config.yaml
embed_dim: 256
encoder_pooling: "class_token"
text_encoder_layers: 8
text_encoder_qk_norm: true
text_encoder_inner_norm: false
text_encoder_drop_path: 0.05
final_lr_fraction: 0.05
Rows from block 4 of the text encoder of a small contrastive image-text model, named by matrix and row number. Rows with one number belong to one neuron. Each number is 128 + 24 x the weight over its row's rms, rounded and kept within 0 to 255. All counts start at 0. Numbers have three digits each.
After each neuron's rows are labels from the 100 texts, of 14848, where the neuron reaches its highest value: "tokens" is the input token at the peak. Only what is clearly more common there than usual is listed. The data: photos of plants and fungi (iNaturalist).
# fc1: MLP up (text_encoder.blocks.4.mlp.fc1.weight, 1280x320), inputs 214-319
# fc2: MLP down (text_encoder.blocks.4.mlp.fc2.weight, 320x1280, transposed), outputs 214-319

fc1.196:137166120103115161151120137102164112097123105124119084204045084102172114119133170125150135118142108063133139136112099082127115111125169134158149104118155148116107165118148138159136118092147191111123122131085163106103125115120151111116110103133129131098098129150135125133088132124148119104149102162137125090131131127120
fc2.196:094111128156108109144139168121154128109161130145121099110122155104119139136132113123117084170122132170117158132166174158131114136114153103153101154166099104151159124118103119159135119141100124117123122185130125114132117120127126143128151090119150132182148090078130110142162131117121162155084141135128112092132108154097
tokens: "bugle"; "<end>"; "hypnales"

fc1.646:151156079127111139173109179135125099090112104144133131165098146097083090126132131103124145129133103089138114131099154101124096146170126147123118122121137160158126136131123128109125104113172122124125138136129167123142127153176175117103098167176132133097083160120110158123132168166127118134119135117111149105136071101112
fc2.646:128126116120136145149114082142145126123155151143109108098185107136115104126145135078148093112124130163152145133122159168106119147144102119077152118151144141146127156122103130110139133160112085119144086142124151131134111143174151111114181157109148172128138129116146139164119120143121133147105121149149112140113123135071
tokens: "apiales"; "spikenard"; "viburnaceae"

fc1.697:130087138118101129111157140143146128103139153128134138146121140134112094115146071117081096100127135124139130116160124125140142140131125095166116095116111137138105131102115147117100125113175162105113135134103138110121121142124163151131127096136066137127129110113120098152133129105113135114147166098051154168159106106161
fc2.697:109113115074127099120097114113109150125149183113117156118146156108133111133149123096118076138125128161114167133121152136120168161101121125119106113128173101144100174118153073080141123142100107121112122080096154102123116125133107103119153124121131180138095094117149155203103134147120145121146128099112116112147139119113
tokens: "asteraceae"; "malpighiales"

fc1.566:175110123122112143165118090141139103117075110094131103108124117154174118185134150141174156093142128157104113136121135117123161080163174124125129141102150145111087143106128098116091114086157154103098126097087112117118157152100138135143112155124099115156144147121123160134111158143184085114136144130144172103104125146139
fc2.566:169135133148122132130136155145114112159091082130135117147130127111098141143106112166133176108121111114102088135146072089154133110159142144154138125099096171134096111140137124148096134117179186114151176119141142137122169137084109139105071143150134063109157116141092100065136142140149108089125133134100123135147115112181
tokens: "diversilobum"; "lunularia"; "rosales"; "lichen"

fc1.460:139160136118151147119114146138148125088103147124096152130124119124135117113122133180084200103135111121134097131150141145153146070143206160224157140118118112155079114109127132120136149156138146120166159129153142077122126094091081120102145171146108099108088126132130134114104149170122087103113138114081131123135121108136
fc2.460:145129125102127129103125132117099141141102089126117158141136121102070147121144139171143178119137172116155095124117078099179147098161120146086144078110105136117102110114125105136125123151158181144123170127115140138154128141126127144122093146134150093115135116112104100116135130115167101095145139122101137133159131131189
tokens: "fagaceae"; "verum"; "sericea"

fc1.311:134080129172106129104123118122121109104111105128141156135088125099147122109158116153133180149112192102084090148054138111119116072155091123183111109123097154126113096114133169132123128136166164143148141137119112081138130140131175110150142108136106116103137142110106131124131136135122135160119194116075124131133095157151
fc2.311:146130137167122151116119142125103106129085094126135099142134111113078129102144137150121164134119126115125100122120106115139110110175127173147147110134089161119097116120140135130082130121135152141141162134107130152145109127129150126110087161150103081131182137152091087076132130119173115100144170150091127157152128106138
tokens: "fagaceae"; "obtusifolius"; "salicaceae"

fc1.683:161151120166128110134128116114130150096116124133181089139106146130132131108171154139077155145101096088141110173113087122143096124145162150160112088133149142113087133136141145123114118103131106102158146102123149117097195144090113131125093124154131123115151120115124155125141151144130142106164168108128155133157144105138
fc2.683:090127109130110083143142078108151142127174169126113099093168137179157137133110175118148052108115128146114141151132134199126135138120121100119127137157166113135116152133103157125124123136104073116139079126122119119111134144104124151181157100125107145163144101120169129170126138102142144141106144136112099128112111155121
tokens: "cactaceae"; "incana"; "elaeagnifolium"

fc1.31:108161094103127112125152130138093121139144130167149160116154136129130129129108135176145120131135154135092115153118078117152169105109096130125104121149148116125106085160082191154157107137136162169108122121149129121111146117053094161081092097159143132111140073120127129123099102095136185082173126103109095145149116123155
fc2.31:112098130100124104151122115158171133150170141124110102109176143132131124139101128077114087128133080139131159141163155133117127143156143096131125145095143128157148161127142095100160146140081103080103103151120149153108089138153128162126166156100146133149114100085132128189120125166104106160097063098134130115101133133127
tokens: "lamiales"; "<end>"; "order"

fc1.432:170169141099132130120105137170108141111109099096130136134163154123111126152136126124077140155099152125124098099102152133146152130160110124104131131164087105159105180102130116140104131117153149132120137141082152136132118155118176136079112144116129158126155095126085110139100107114143174137131114121121143117176089087103
fc2.432:129144131156123132168154098128119132132136119137123107113107117143127162123128107112130150133133074069141120129121089074099113119110117117141134123068173146121153124131173095133152138102132128081096114128204100140132146117111132137162092163156136143135136179123146139144129136145103087152162078163136153118089131122086
tokens: "willow"; "ranunculales"; "ear"; "("

fc1.298:132125093112131164117128148135129106122156109137139134149151158088128137138132103161152161122106114118136149119119138084135089089191118128126161071118088184139120127123105136126139118137149150144126110103112144155130151142157152101108082168121114103133128183165136133118147156133148108119106114114122132133115120136125
fc2.298:102140139118125156107148079134168147168168152148119124128149074118141117115123154102121099137117137143151151116113145133159142147119088130092148096156171118131101094136079139096176146167140113155145081122130094101094138138147148097115149138132152144100128155096155168146121129113126118136163107161163121150093125090090
tokens: "<end>"; "liliopsida"

fc1.127:104158125089099122141116134102106126087123145115163119205125137122090084081119157138120107092126115110138103145130078099128147108152158119135140135133138173148158118122160149125142098126123111137140147119118124120086168122121096140141083104174141107097103127168125142129127140117127133127169143084099140139145144103162
fc2.127:115087132140137093149122142133143143143185120139124117093168145148138161121123120097113089140145156169108166116150169181117122131146129116106100135157099091124134148126090117144153134167101105113111069161156124157157126116114130148124158094097109117172157102070142096149140130130132152133081115163132103119141119189090
tokens: "cactaceae"; "cholla"; "wheeleri"; "("

fc1.276:123105096115119131131128120155115161140086032084140148128126139114131138151127113148126154128119115106151086144131119144120125104124157139138156136124103160147110149142149134106112113122185133103144143123169137140112089076112101172139138138146112116093181151124121132157128143130117121121186110141107149145114144123172
fc2.276:149127117156119117120159153118100128122103053132123110166127128104103170116132102146140189122132124106103107146158102096180138104167159146134123124111096147124090095131115126147114130123177175121138167134119126133117145130100132154109063145144138078108154124108091111101131141135157103082114134136116147098147103122164
tokens: "agaricomycetes"; "monotropa"; "lecanoromycetes"

fc1.8:194089120155127130148155176141107074102123060118112129210127167138125099139140142080115173135147092146170147143124110131114142106148122145122090118121132153148128145113110106114127130086114143136104167140110145145119147120117127147148149122129124116112111174118062190118104140124131112115162131091117168137096118132113
fc2.8:124097119131126111165107126130156129099158131133123108140149126169126128142115136098130109124129130137148136154128191168095092114147161109131125135138123101114149151134122144139113118133074129123120102165121149156149130126119118133177200122108144159149101131131147128113132137135105145186091114138147107114112143171106
tokens: "class"; "<end>"; "altingiaceae"

fc1.704:165102139093100126125123144150108113092120120131183113118163166105069110157132162140122147154143082141144112134144098133133089060145156136118155130112108135115146091131130118145104142112110136142116138102108154121125135145182117131163096119132152124111140100178137100126153138144124130105116142119160097128110160139171
fc2.704:113118119127127082149141135087149153120169157135124176123100179141170128098107113114155116131133131129127151105141182104077124146090136109164142135121100079115164133149157162135155119101070151161094136119125129141149154110108133126162139105140148161160048121138176147112109155148070145175141115091180131156113144150139
tokens: "pseudacorus"; "matteuccia"; "agaricomycetes"

fc1.365:142119114164143130137099144103112110156108122111115138099108133172123112146171102121127164106087160124088151077151142128140118166083165159111183118171108104138117124161122112107142138091121139146130137073157133131126181117104133086134128133125114111113116133151081135134066154120128163125144144119115103159144160139094
fc2.365:151124126107129141120138112164107119140149161150103131083108151138096101135107109149144128179133137141192118135148138107079111141115089142094114134120093094130133103144100116127155149134120131143120108150165131170116094135150115119118139152108157139173120101144146146059169120094079122171100135122123136125141128160113
tokens: "poaceae"; "rocket"; "-"

fc1.317:113141110133096159101147098128109131113104111140128127142116137134125130137131142105133126124095122143100108118112043102176161098113122109164150116122135124097143104096126145093145100100113150173146155119114135091094140130128115158118085061123123127118122119128127110104114146118158143137113147096133164137122137113178
fc2.317:052107138135138098127119120124147139136152178122117151095141130130148152111102123131122123136107145087133133101112135104140123146112130145127164127149100092091165091142097181109186143170086115126139111114105102119148125114141126123115120098160141135128096114142159134130138132150094147159131116115195121154131161133126
tokens: "cichorium"; "<end>"; "joshua"

fc1.680:123112092102118160123133137153147139128101123141134143146134131102144107143145088130121152146132093154107172133108111108126134138107122112121100137126118131148127120103117127084147130102185131094146109127152159147114170142150155111136112136117109097093112120120124118141145153081094118147131134142084156144127062120095
fc2.680:104135146143141117136104110130139140112139172099134116086180119153123128133163144110145102112111120148126122114102133186122105139111154155071147146145121143093150152144137135151114133162088107129161113122088145105138109135129148106141169125124149157152135119133145102132135127137141172153082145148180085144146137155104
tokens: "fern"; "stairstep"

fc1.735:174154127162095135138117172142124121118087141115116130137115131102137097147122111139147155145150109111142109152078125071159113061108128123109092147094129175115104152136142139114115107132155187165108165115104145134143106124106121129099111118110128141119145140158115131092140089131105121069140142134126133165128110126166
fc2.735:109119126154157152121127137126165137136137140133120144098136134150161102131069095106128131139116140118141150159173178126081114180075109125159152196146093094112169094154119178134147120097134115126115097156150122152126141171129131133137141139135131111162112131142129143077122118118039139137099109124157119131100116140107
tokens: "apiales"; "<end>"; "cucurbitales"; "strobus"

fc1.715:118143119104138114106092132147128121109123128125143171184116132166115112101185137121118162090081127144093136135123107122143136079161203154147130116155128133116096066122133169141157115157122109173156132099135159108129183154093121108129121094134133147091111126171118126134135121131143163123095171123138139127121151135145
fc2.715:099138129111118083157105114100139129133163209143116143120125127145138158113147153140104089122129161140104133130100085105118128128157163130105150102165113103080136119148133172130147124152076113138127113099114140113113174096127132127128114076130143203123082114131222151158117129155120148143111132091147114141111171135157
tokens: "baccata"; "vulgare"; "opuntia"; "asparagaceae"

fc1.479:095151123124105124109112151121155112139136126057130131121136160102128132109143121144092064106092134120124122147123141132118128099151160163151103148179136154109100140124135133120150087155194079136156105103101142122105149205113124114079106161132118116158175102165132158142117094136121160086127171125098160126164123129122
fc2.479:138162108152113129113157125131121136126142159112112133122126122156130132096133141115110087176098094160148123121181105164133127150120117118084130100153119093111138142115106095118130112096110109179149129167155130090157112145142152110132103137108206123161165138114144134089144131090159152125101136162158114126116145116112
tokens: "poaceae"; "-"; "carduus"; "elata"

fc1.426:141146146151162127094146073137128124143055122073128132144107080107137126112116135141095139109081111135137097122109119175165124113107119173150111157155139108105113091104142133121137156143161120162137151157125140090131118141117107101091108098117138122092148144138092140086103100136143171113150130123120143128125153077112
fc2.426:089143121168122140162109094152106138096157142131127101136109125112139139132168115116124087115111130125103133108126138140113119118125155149138137162160164151154142118115096139129164134155099081148143119109137109093151115079121130134107136093155100205117114151119181171191099123126162123142151135123128118141100137117099
tokens: "<end>"; "porecrust"; "artemisia"; "("

fc1.132:127088140079134142153154107141125123117116155107165134166154087108119083100120143199117126097104126143152089114077086091105133114139171128154113100103132149095084142164128129136051147110160112100160141136108115091147121123150091147150102135131101139117121164147140110115136112143135067121132173141122119099110114094153
fc2.132:115112120122130115124127107125116121102153173158127126117122144151134120127126142134119096103143153099111117116144169148102123114097090140122143131135108120151144122112134150137145155109095103153137101130141113139128100075138144133161168107105130149127104103164189136156163129103096145226126145121141124109148100145123
tokens: "poaceae"; "liliopsida"; "dubius"; "lecanoromycetes"

fc1.364:123087110111147096122149140158118099123093098095115133146126103132124124181131139182146180121119126094096099132132110130140188089098078125121144082141145147067101116144130117138128129189149141143116125087095110113131192116138142139149107138126124129144177146125105123122117151112192120129122113078123120149140121134121
fc2.364:149134140153158147113116156114127115161069095121152114153136116109093137121137123161112172122123113126102084122120090101171140122178127154143131094146112152138092092124108136110090126143177161125164167140112139113115158120154135106097077180149135065084177115128098107098140120130160096093146141135108133147137117053147
tokens: "fagaceae"; "obtusifolius"; "platanaceae"

fc1.109:135177154076150140067047122147101152144050086135130114122131131082113115153127103111132159125152163116108125109141148152158134132145119148173124112153138098136125132119126124102105116129126132128115110136115110120139148118136157125070115150123147080155132099141082125123116126102151127140143114104092116065180126111117
fc2.109:115134122145140141160149072127132117150153133121122098117109132149161162128091098098140130120129084101126123142137107107116101121107112125152124137093177130104149124164164116139158133116127091066098102142186084149114138117109141161166112162162113145150129167122145158125146149151082115181159075140134139107093116112071
tokens: "("; "magnoliopsida"

fc1.339:094149121101128137107123108094090168107143121143137121128152138116138173120106104126134121093137122129074106131079104145142130111143151171168117103138140179087149085157102166113138090140158137130125134121118105097124134108086105092116123098211112153155159102128110154118140105132145126113130147127100085131132136132119
fc2.339:164151118143139123092128104137136116122128139144108141124145098134073121136143114122123144126142142067194111118139090123121131118104087133074143138083133137123121093123113111148181124121134141101134116111203120130133159177145122108113132103081117106109124108114112138148120126130112087086152134157093144134082151116128
tokens: "lamiales"

fc1.289:186189144176126122080143109158111134109050126123114111134117090134128119132142153138130115133116120111160127098152129131136182099115117126103142138127154125140115153084152115123094165147089158164156152155118127122107136103136119131143130141088186144114163144106125070122127111120145145108191127159134135088147113086149
fc2.289:092108090158122134131101139108141139102158150111127115115121153115123110074133123099106085148126095147121146125155179136087124130152140162193121109174126117147123106131101143138132090140112094157138103116164129111134114124114152117108110107119101164160140091145135143153113137121141137155132123134121113146118120094084
tokens: "apiales"; "veronica"; "order"; "birch"

fc1.732:124097130157096137112111140094106169135141124110149126144119133136130115094140199133137131127114149119145111104136080120147094093174164159169111116142146100146089127123106136139105132101129125153172122098116146148108105130085126144139113093110104115141137096119090148132127121116160131113128162148113122139075145097177
fc2.732:158140156174150119115139112127137121101122107135126107122114079133111103158163174118127130115132124105146121129135102154125158121121083114075148183123101114134166133102125129159139129099108103114107111155163121138126151119140110134154138112058120092124161151114110072140124125087133147126131125168122149101121126143087
tokens: "<end>"; "order"; "-"

fc1.337:137150117116131153148122150144080124124135132109183091163110065077116130149116150223170114109160152105130083129096066097151130092190124118133131090147117151133135145119121151151106117117138151138156185116116140099140109126131127099095135116118128118104115145174146162129126127104118165092154126118138104178117108120171
fc2.337:082098129124158112135119105131132120170163168138117133080167168162117144115099107113123089129118150130109144141177127158112141158118132139126122121111117121120130127135145116108144142141105081091120069124152124155104133142109125137139164118141107124162133101103172101150142116152100134169095109121095099125132136183122
tokens: "agaricomycetes"; "<end>"; "asterales"

fc1.117:152119131143113135171105173146133083123092100126093081138158113127092134124185105159134166081137156116047118125095150152126143121129139131141137110142126129144096139148123092159093131170127174138116122134058165117168156105103144099129169116119105116152130114115140121142159150140136100101137167101146100111197126122138
fc2.117:129142114171104145105150069117097095092141145120154111106134127183174113146132139100102083151140107128162125142158125179125132128103121147102139142123154083097164115089124132142150092099077083129138107173175082153147108137136124145166167136101127140135170145138135147134126119086141151132132130171152154102100129125098
tokens: "sonchus"; "<end>"; "polyporales"

fc1.110:111140106130124126129084167131113144125143134111154136140114157132129087122141126132120122101133099127113102133105124099131102150111149162148094086097130164155121135153103141121093096151190115100135100064111169105130141109115135136141100130138088118110151106130130165154115104130195129131151120110142092117131124110133
fc2.110:125147133152112115130164151134144124102158127159152152093136124134101142133146135100137123144145108118180152137202123170113119138103116082096113144101103127128157122123104112166151118105132158127111043167162140172113130158129116150172146132097160083176164113084102092125143093082152144127101126167111139137105127168084
tokens: "class"; "<end>"; "agaricomycetes"

fc1.11:154131088166153148144137133120157084089152085159144167146165090145136096163127128133134152095124103134138128145097120135176098098170130114141105075144155158123086135119128138110144127124113130090104157147104135120113150188135144109131125134172189098130159082141115107111112154121141137138135111121099097093137121103147
fc2.11:145100136116106121106145169140111142125073076126124121159112123086102155132144122188144179083117131099096099149099100117160119089143143140165134151117103161140107105152137129149092147106186163112133184105094112110122154115107107154107076118145088099104128137134101095089124142145151114101142171122122126119160110129173
tokens: "fagaceae"; "fagales"; "platanaceae"

fc1.309:106146134140093133139060184120099130153132131120123167111123135150095195114149144145152115111130119158073110105124113109136109091156106159125110124137156172166139087121136155114135098159152102131138146096094130169141102104137110093125123098133072095112111113129142130129108151146166164118119174109093118114112150123123
fc2.309:182141132147137157129130136146166124105090128147125126142115089092084107135159119109134142122153132111171102154139146114103158146098105116085150150107114130122121114118138122173115128097129178121121156159174161119138155171173118115138144136071159104095148135128124079153102134121101097089143125146132141113112136092100
tokens: "lamiales"; "class"; "<end>"

fc1.230:188176149085128128121144127164090106101108100122148183151129115102121104150129111148123138095099146155108070154126091164142122144171134153144110102114140168138123128111151132149111125130204124144140148143102129089115138156152124124137134154189133138038163140131148123082136177121184115087127122126134133130156134097142
fc2.230:130095126100102125120150130128115137147106072132110118172127114087090157121126127183140178103134144086131114127109099084179119081149139131158132111097120159166086105157115112127111151136197153108138191102087121127146138110095132157091086151163116110117113138123110142098135151146134086098155131134122155121127130106180
tokens: "fagaceae"; "platanaceae"; "lecanoromycetes"; "salicaceae"

fc1.151:106176110122094166129130117141160107119110121129165094188163091088117065136137151145137151095118109077156134123085107099109090132163117163148160104155154129123094149094162116110098122091140126141127114103130177119154183119155139135127127121113144114128124143138122137158102092110143109083128125095102140125148129102159
fc2.151:106138110137116086139143130123126099124167131159118144103114166110107152121177094142118105177134138147128139127153109152141103126090125107111099151130113132166134103154084092156138120109144116100140127149158106118124124132120140120128122098123132086186140110098164144112159128117125131114078172140102113121111115159124
tokens: "bugle"; "<end>"; "populus"

fc1.299:148116133131106144126175114134154080106093062108104139151134106179143149124136157148115173092096146121146115106092128152142144148104111088128157158121160134127093150089133141089124154112167164164128127150162163143094165135096167134144135136098153095086118142098102117105089150081144096140145112102122170120140151128124
fc2.299:168075128130144139136097150110171144138148139115118107141143114163107132132090160126128099125112146137099128122123137138078119106148142132135156078135111136090111149159158128146099154116148130113110108076181152128146162135114131135156123109111129140176124137174141131121138140143124157151131119157119100143121126171110
tokens: "order"; "<end>"; "aspleniaceae"

fc1.518:130140126145120142130172115104127130107105099119098131184112131186099143142135144113110117125101108138144115123098106146136120131134171148147116130119138119111170180099115158086122147102116109122131123081146106133149112120139127085148127116109139114119113139137091141138159115121151170111121132142139118181131132174140
fc2.518:129110126121135097103124135147139117106138147143122127106120103104152115153127152134119092097125139132081143130118146150137140107095088137107122189139115082123157159132141137177139132140115123112108111137130112111151145084108092141147119088125101121154104141148148100117151132096086188161148103153175124123145098154102
tokens: ","; "nemorosa"; "family"

fc1.446:148114117132132116100124111132177087146092110103097162158109174094112123117107118116142117119109096147115121103109124112159146135172146122184126126106118145162117128107102155104150147158121144102110138085124157115140136166138149122093097124160132098090130088152123114077143191174121117128152160113099140150120156085181
fc2.446:151113143154137139086117141109099136123083105123129104156132127138147122123145136161129157140117111111061108130126092142171135097165141167131125090144114127099097129136132142099077125119156132126160148119104112124120148145128164114126082153143096081104162150162107119100114133101179145083172151147120119124140132114136
tokens: "lamiales"; "class"; "erectum"

fc1.388:130134146127126127122113133150114098142083109149102090125096135174129158149095158145136162111150177148097127098127113103087133124122106103118113120125120125121125125166112183110123144154144163114087126121124130134152166137117177113166143108124070112091108117115084145101115109140126121090139131125104123155126098175183
fc2.388:158110099118126103148133095114104139091143136133121099116141163139154130136135115098124097089124143117093142136137124164087105116103125108103143175091143112149164166143164096111138131085118099104117139090137099140139140133115157123164153104103087173151059131152154184139124133145075166138157128112126137158115134163131
tokens: "("; "magnoliopsida"; "scolopendrium"

fc1.537:111077124128106141136161175107134129147103126107152146170139101154105120116120142146110135088117104072130066147094154133126121103114163142124129090101129183157115113137111102136106110124102109107150127076106147114163080114151113087152150128111130176121158163145146147119091120140141115136149167151141110094120165126121
fc2.537:144097117123140095150097112133134136110144123137125107113145147135169116103118123100136114137141157140075152148147147156104134144129092111117099132149145113134125167118117110122147134156119108122110100125147099176142151126104119139130144117134066132161094127103129138124124143120102168138144105123127122133150097169105
tokens: "order"; "<end>"; "lamiaceae"

fc1.626:163128124128082195112141134149127127107119115142120111173109081152121118127128122126115133091145110151130133163099165137122105104161106148162152121103089122123136136125109156149106094112156161149130153112170159136193128133177153118142107161124158131112135187143142129111097119134118114054126106138133162161114144110135
fc2.626:132124127166125081156110138124125144114151153139137143104115179142093136121193107084125120113129105105143122115132156117053092135114124134154116138126121133160159092124148133142143139126076117165119103117180114149122123107109127094156148107104121174136091119107165136141139125145093117170123166122133104172113144156103
tokens: "<end>"; "pinus"

fc1.362:145108076114131151136135151125124124120082106106124152172150121132114132110148122103124169104111133164096158120143153139130086111160109098125111117112138184168129097110126134136146130146144120096093141135097122149114131181139140130121105146116136089134103131110133096128118158130129105155139121093117139150137084156169
fc2.362:097115107159130116147117123155131143083177151099131088104187130160151122133119131083120090143117128138110165090174150179130115152130145143093174150133124128134124136127132125138137119150106076133128065133121149162131128159103150148154180121144132149152130099138134109145121110134141167144073110127136115124133109183097
tokens: "fern"; "<end>"; "false"

fc1.345:139122144154120161108157109128096148137131093150125143134091144112142158136151109124127150126139145140107124183135113136157134132110135115117135099096124142090110110160103135069108108131195135118155174132064119161139160143122106142153102122207171097133135121171109134107141116130146114127106175158124152144128146105115
fc2.345:172112139146118121096127149136112124141073072118137114144134129120130167125116124181118165115124122084113085104120093131143122087136152144118128130123106131110113133141107140131108143142157159111151168093113097114138160155103135110124066122142085106122129131139090136084148130138141133066182156124119134131154148115155
tokens: "diversilobum"; "hylocomium"; "class"; "marchantia"

fc1.175:116097119103124154123142082151119147097116074117098101147151128172105128108096143132114129108121101113135101112148112156135085106127174103147142117113134136106125121097120210095143135098114129138136148137109117121150131120129115168114089121126143178141125163141114163122119120170176150125079154150112153135117140118175
fc2.175:061106106130104094123149129133158110126159115111125161116168132125177158103086123094141116131096138158118145108155152158167150132139138139139134158140130075100148097126110200163155129171107104101118120141143108101140142124113127145134115100150140103123146135101131098090135110147120164179074101144162117091114134152096
tokens: "<end>"

fc1.462:091168092121127100125110142103098165128114158127191126106163125124099163080138132164126101123148174135105138113089136140139103101167140166170097103155133183120105099176110164131108110136136072170146124087150088159126093103104108079132109083133088146112160110158128146165121159107118161131101122130143102130125100150114
fc2.462:181126136189149136115128120144164121109109131137118102138113094135112103155159148105113142121145124106165118132155112149108172132095103113070137174124118114120147127112121104142126131102119134105118115146187132145134152155152116129141142119065134087120164131119099085145114120109123127099153125166116138092115115115090
tokens: "lamiales"; "lamium"; "<end>"

fc1.44:102167102098088111137097132118148130133115139125139139168087088117127113112181159167127153088131136114130059150116075150154128098132158135126131126145141140126098116183133117136124123150124127157151117088091126069102182118108153101142110111102144127087113117133131162086121128138132122123147099098084120150124131115163
fc2.44:123144153122118054171105085112157122140176196128119131100158131162116156110129148134118072105129151141120115135101088146127123118183136133088150110162125108101117126134130155145136146145083105143124102109142139121120157115121109126140114098139121156154118097120206126135147108143137140163111140124128086154115139146144
tokens: "cactaceae"; "elaeagnifolium"; "microphylla"

fc1.97:106173125149124155115099136131087125109116114159150104109078129091118131160130112180148103149149121153122136118097102089144118062121099131138126146190128137110154131140112129157124127144144127140152202102105099089132119151110099115109111110162164127126140124158137132090154116118126175098148145119128137135144137081209
fc2.97:044121131138140106145136119136092139112151173143128121054144166140145137115123081126124109134115113106118131115144142124119100139110126144104133170136098127107170101144092162127169119158095093128143099163126085130135096117131128136117128122153128145140129111127182123146152133117093137163100131118163087118128141152116
tokens: "<end>"; "fabales"; "malpighiales"

fc1.65:136138115129115150127110168138083144130123145133126101178109094149118121150164146160145149138118110158145101097073115164129126125096136160161096096098151181161110149134130116097164135143178128126103147112116128095110120105140127117113156126165087126107155193126112093101125163173139114111154153136116130095122114145107
fc2.65:146140123137121158108132140130101150161075091123125130153093105124103135116130116181153186127130156102126083128081080073143118106158125150139125113140113162116123092137126137106117124141159122123148184112139113135143123092133128116094072140142101080093139153130108138073121113145129088093137151132122153123141143108176
tokens: "fagaceae"; "sapindaceae"; "salicaceae"

fc1.728:077153123152116130098127107115175109130141089129136160126124122110163151122152167120152140122087122111137116145110131168157107103089169169147135143087146125114151135120150149128110094063140099137146156089161121122136109108128108109169100138117105094089135150127114130106120085121163139105154141149106140111113168142149
fc2.728:108125129127123154103135134131100094095126173140109130118104140112182096136151111099132101097135102141101154165135160154109135136045105123109109209123130117121166158152134143130133115095115111124121104133107112124132121125132120131157142127129106156132105151147157133152129134097083171134142137138185122155112100114103
tokens: ","; "<end>"; "onagraceae"

fc1.441:151122082116101109103127143130128145111135111143105121142124120114154121155154125140122136151134090093135140129171132164094149137140109097154158166098151114173146091152124124087142120097163098137130109132139166171065162106118149171134102163094122096130128141187077119129120184137126125090121087098112192092145057120162
fc2.441:124137170106134118128096136122146123091124182121097128152121113122139086118182175129132086112103113146109133144067144160129093105132148144117122155182150119101128173136132138134096120135071084132149130116066147094138143096149135099136127134104120165116096146141158134159117121131133154137114165127157107102130125132094
tokens: "apiales"; "polypodiopsida"; "<end>"

fc1.380:116143123167092158159116170154125113122083091123126084161084119141154121169106151158140123085110141129104105153082079087165139105097128152143126163138135167113153132114146137134123143112129151139140161131097146103104135123123155159143109124160109108103108136132152119087139139117115134127174120091119148123097148083160
fc2.380:057081140153143170139122116129157111149146122123106115092135120133141140096088110121116146128135153099132137114137181121151109151104132143133136136119096130137139090157114135132163157164118106095135102162110103160133081149159126121131158160171133078141148133138105096127149143146113116179103127153165096118141122146095
tokens: "cichorium"; "<end>"; "brevifolia"

fc1.701:172082116108125167105110140179153132087108149138174098120147101068118089149107130122135112111102095143144107153110127146148126120105104154127127167152102135164101121119152095127072131119147135107110163148107149088110140125153112133108124124108119131119110135177139109119098113117111133065146147118110114110138100139109
fc2.701:111120122120144138120148045131135129147145137149125162133100114148117122123125137129131136135096178083149124118147108123119121119068089133109166135096137118150139092111107108128190128096145081109124117071153089132131142120120115111164145108133122118143076134152125179123149147125111121176152151146129149146110138134113
tokens: "phragmites"; "<end>"; ")"; "lecanoromycetes"

fc1.673:158104137133136149128132147124117137093130126100091086123126153171141119154165114096113130126156128143105133129162112141138147140117091120138110098076137116135123129143105142153127129112164175123110131128160123132126156142139133131115109138114082145113093136105105123148142146109147135093126144132137175154146128151138
fc2.673:088122128132124104156122114139102108107140174156115142111135139177133100114163135147142115123127145114147125154100134175100088132073169119114112160128122137090174133132115161161126121129074101125147113141098146140137120154120127119164190071110084159141106136159158133145134137120108138154084176127150108129126147221147
tokens: "order"; "class"; "plantaginaceae"

fc1.103:179152137141133111107099148136127136086146141106155172136112124138131104150150149136100114131103123154109105124094117116143138107159136160159144129189120143110148104119114166137147098157120126172152157066088133106148144142103160096100110096125122112101088129148165132128124096145160167117120221108129137164135152118162
fc2.103:084125134110126090154112123091141127137164207142130142114115120147120126116155148139105099142134153130130137127093098095116104133157142134105134119152108098116140109147120159129166112169063110159138120105101134126126130083131149134125120093120133193133081107124201154149124135148112131158115141111168123153108167138143
tokens: "apiales"; "yucca"; "echinocereus"; "xanthoconus"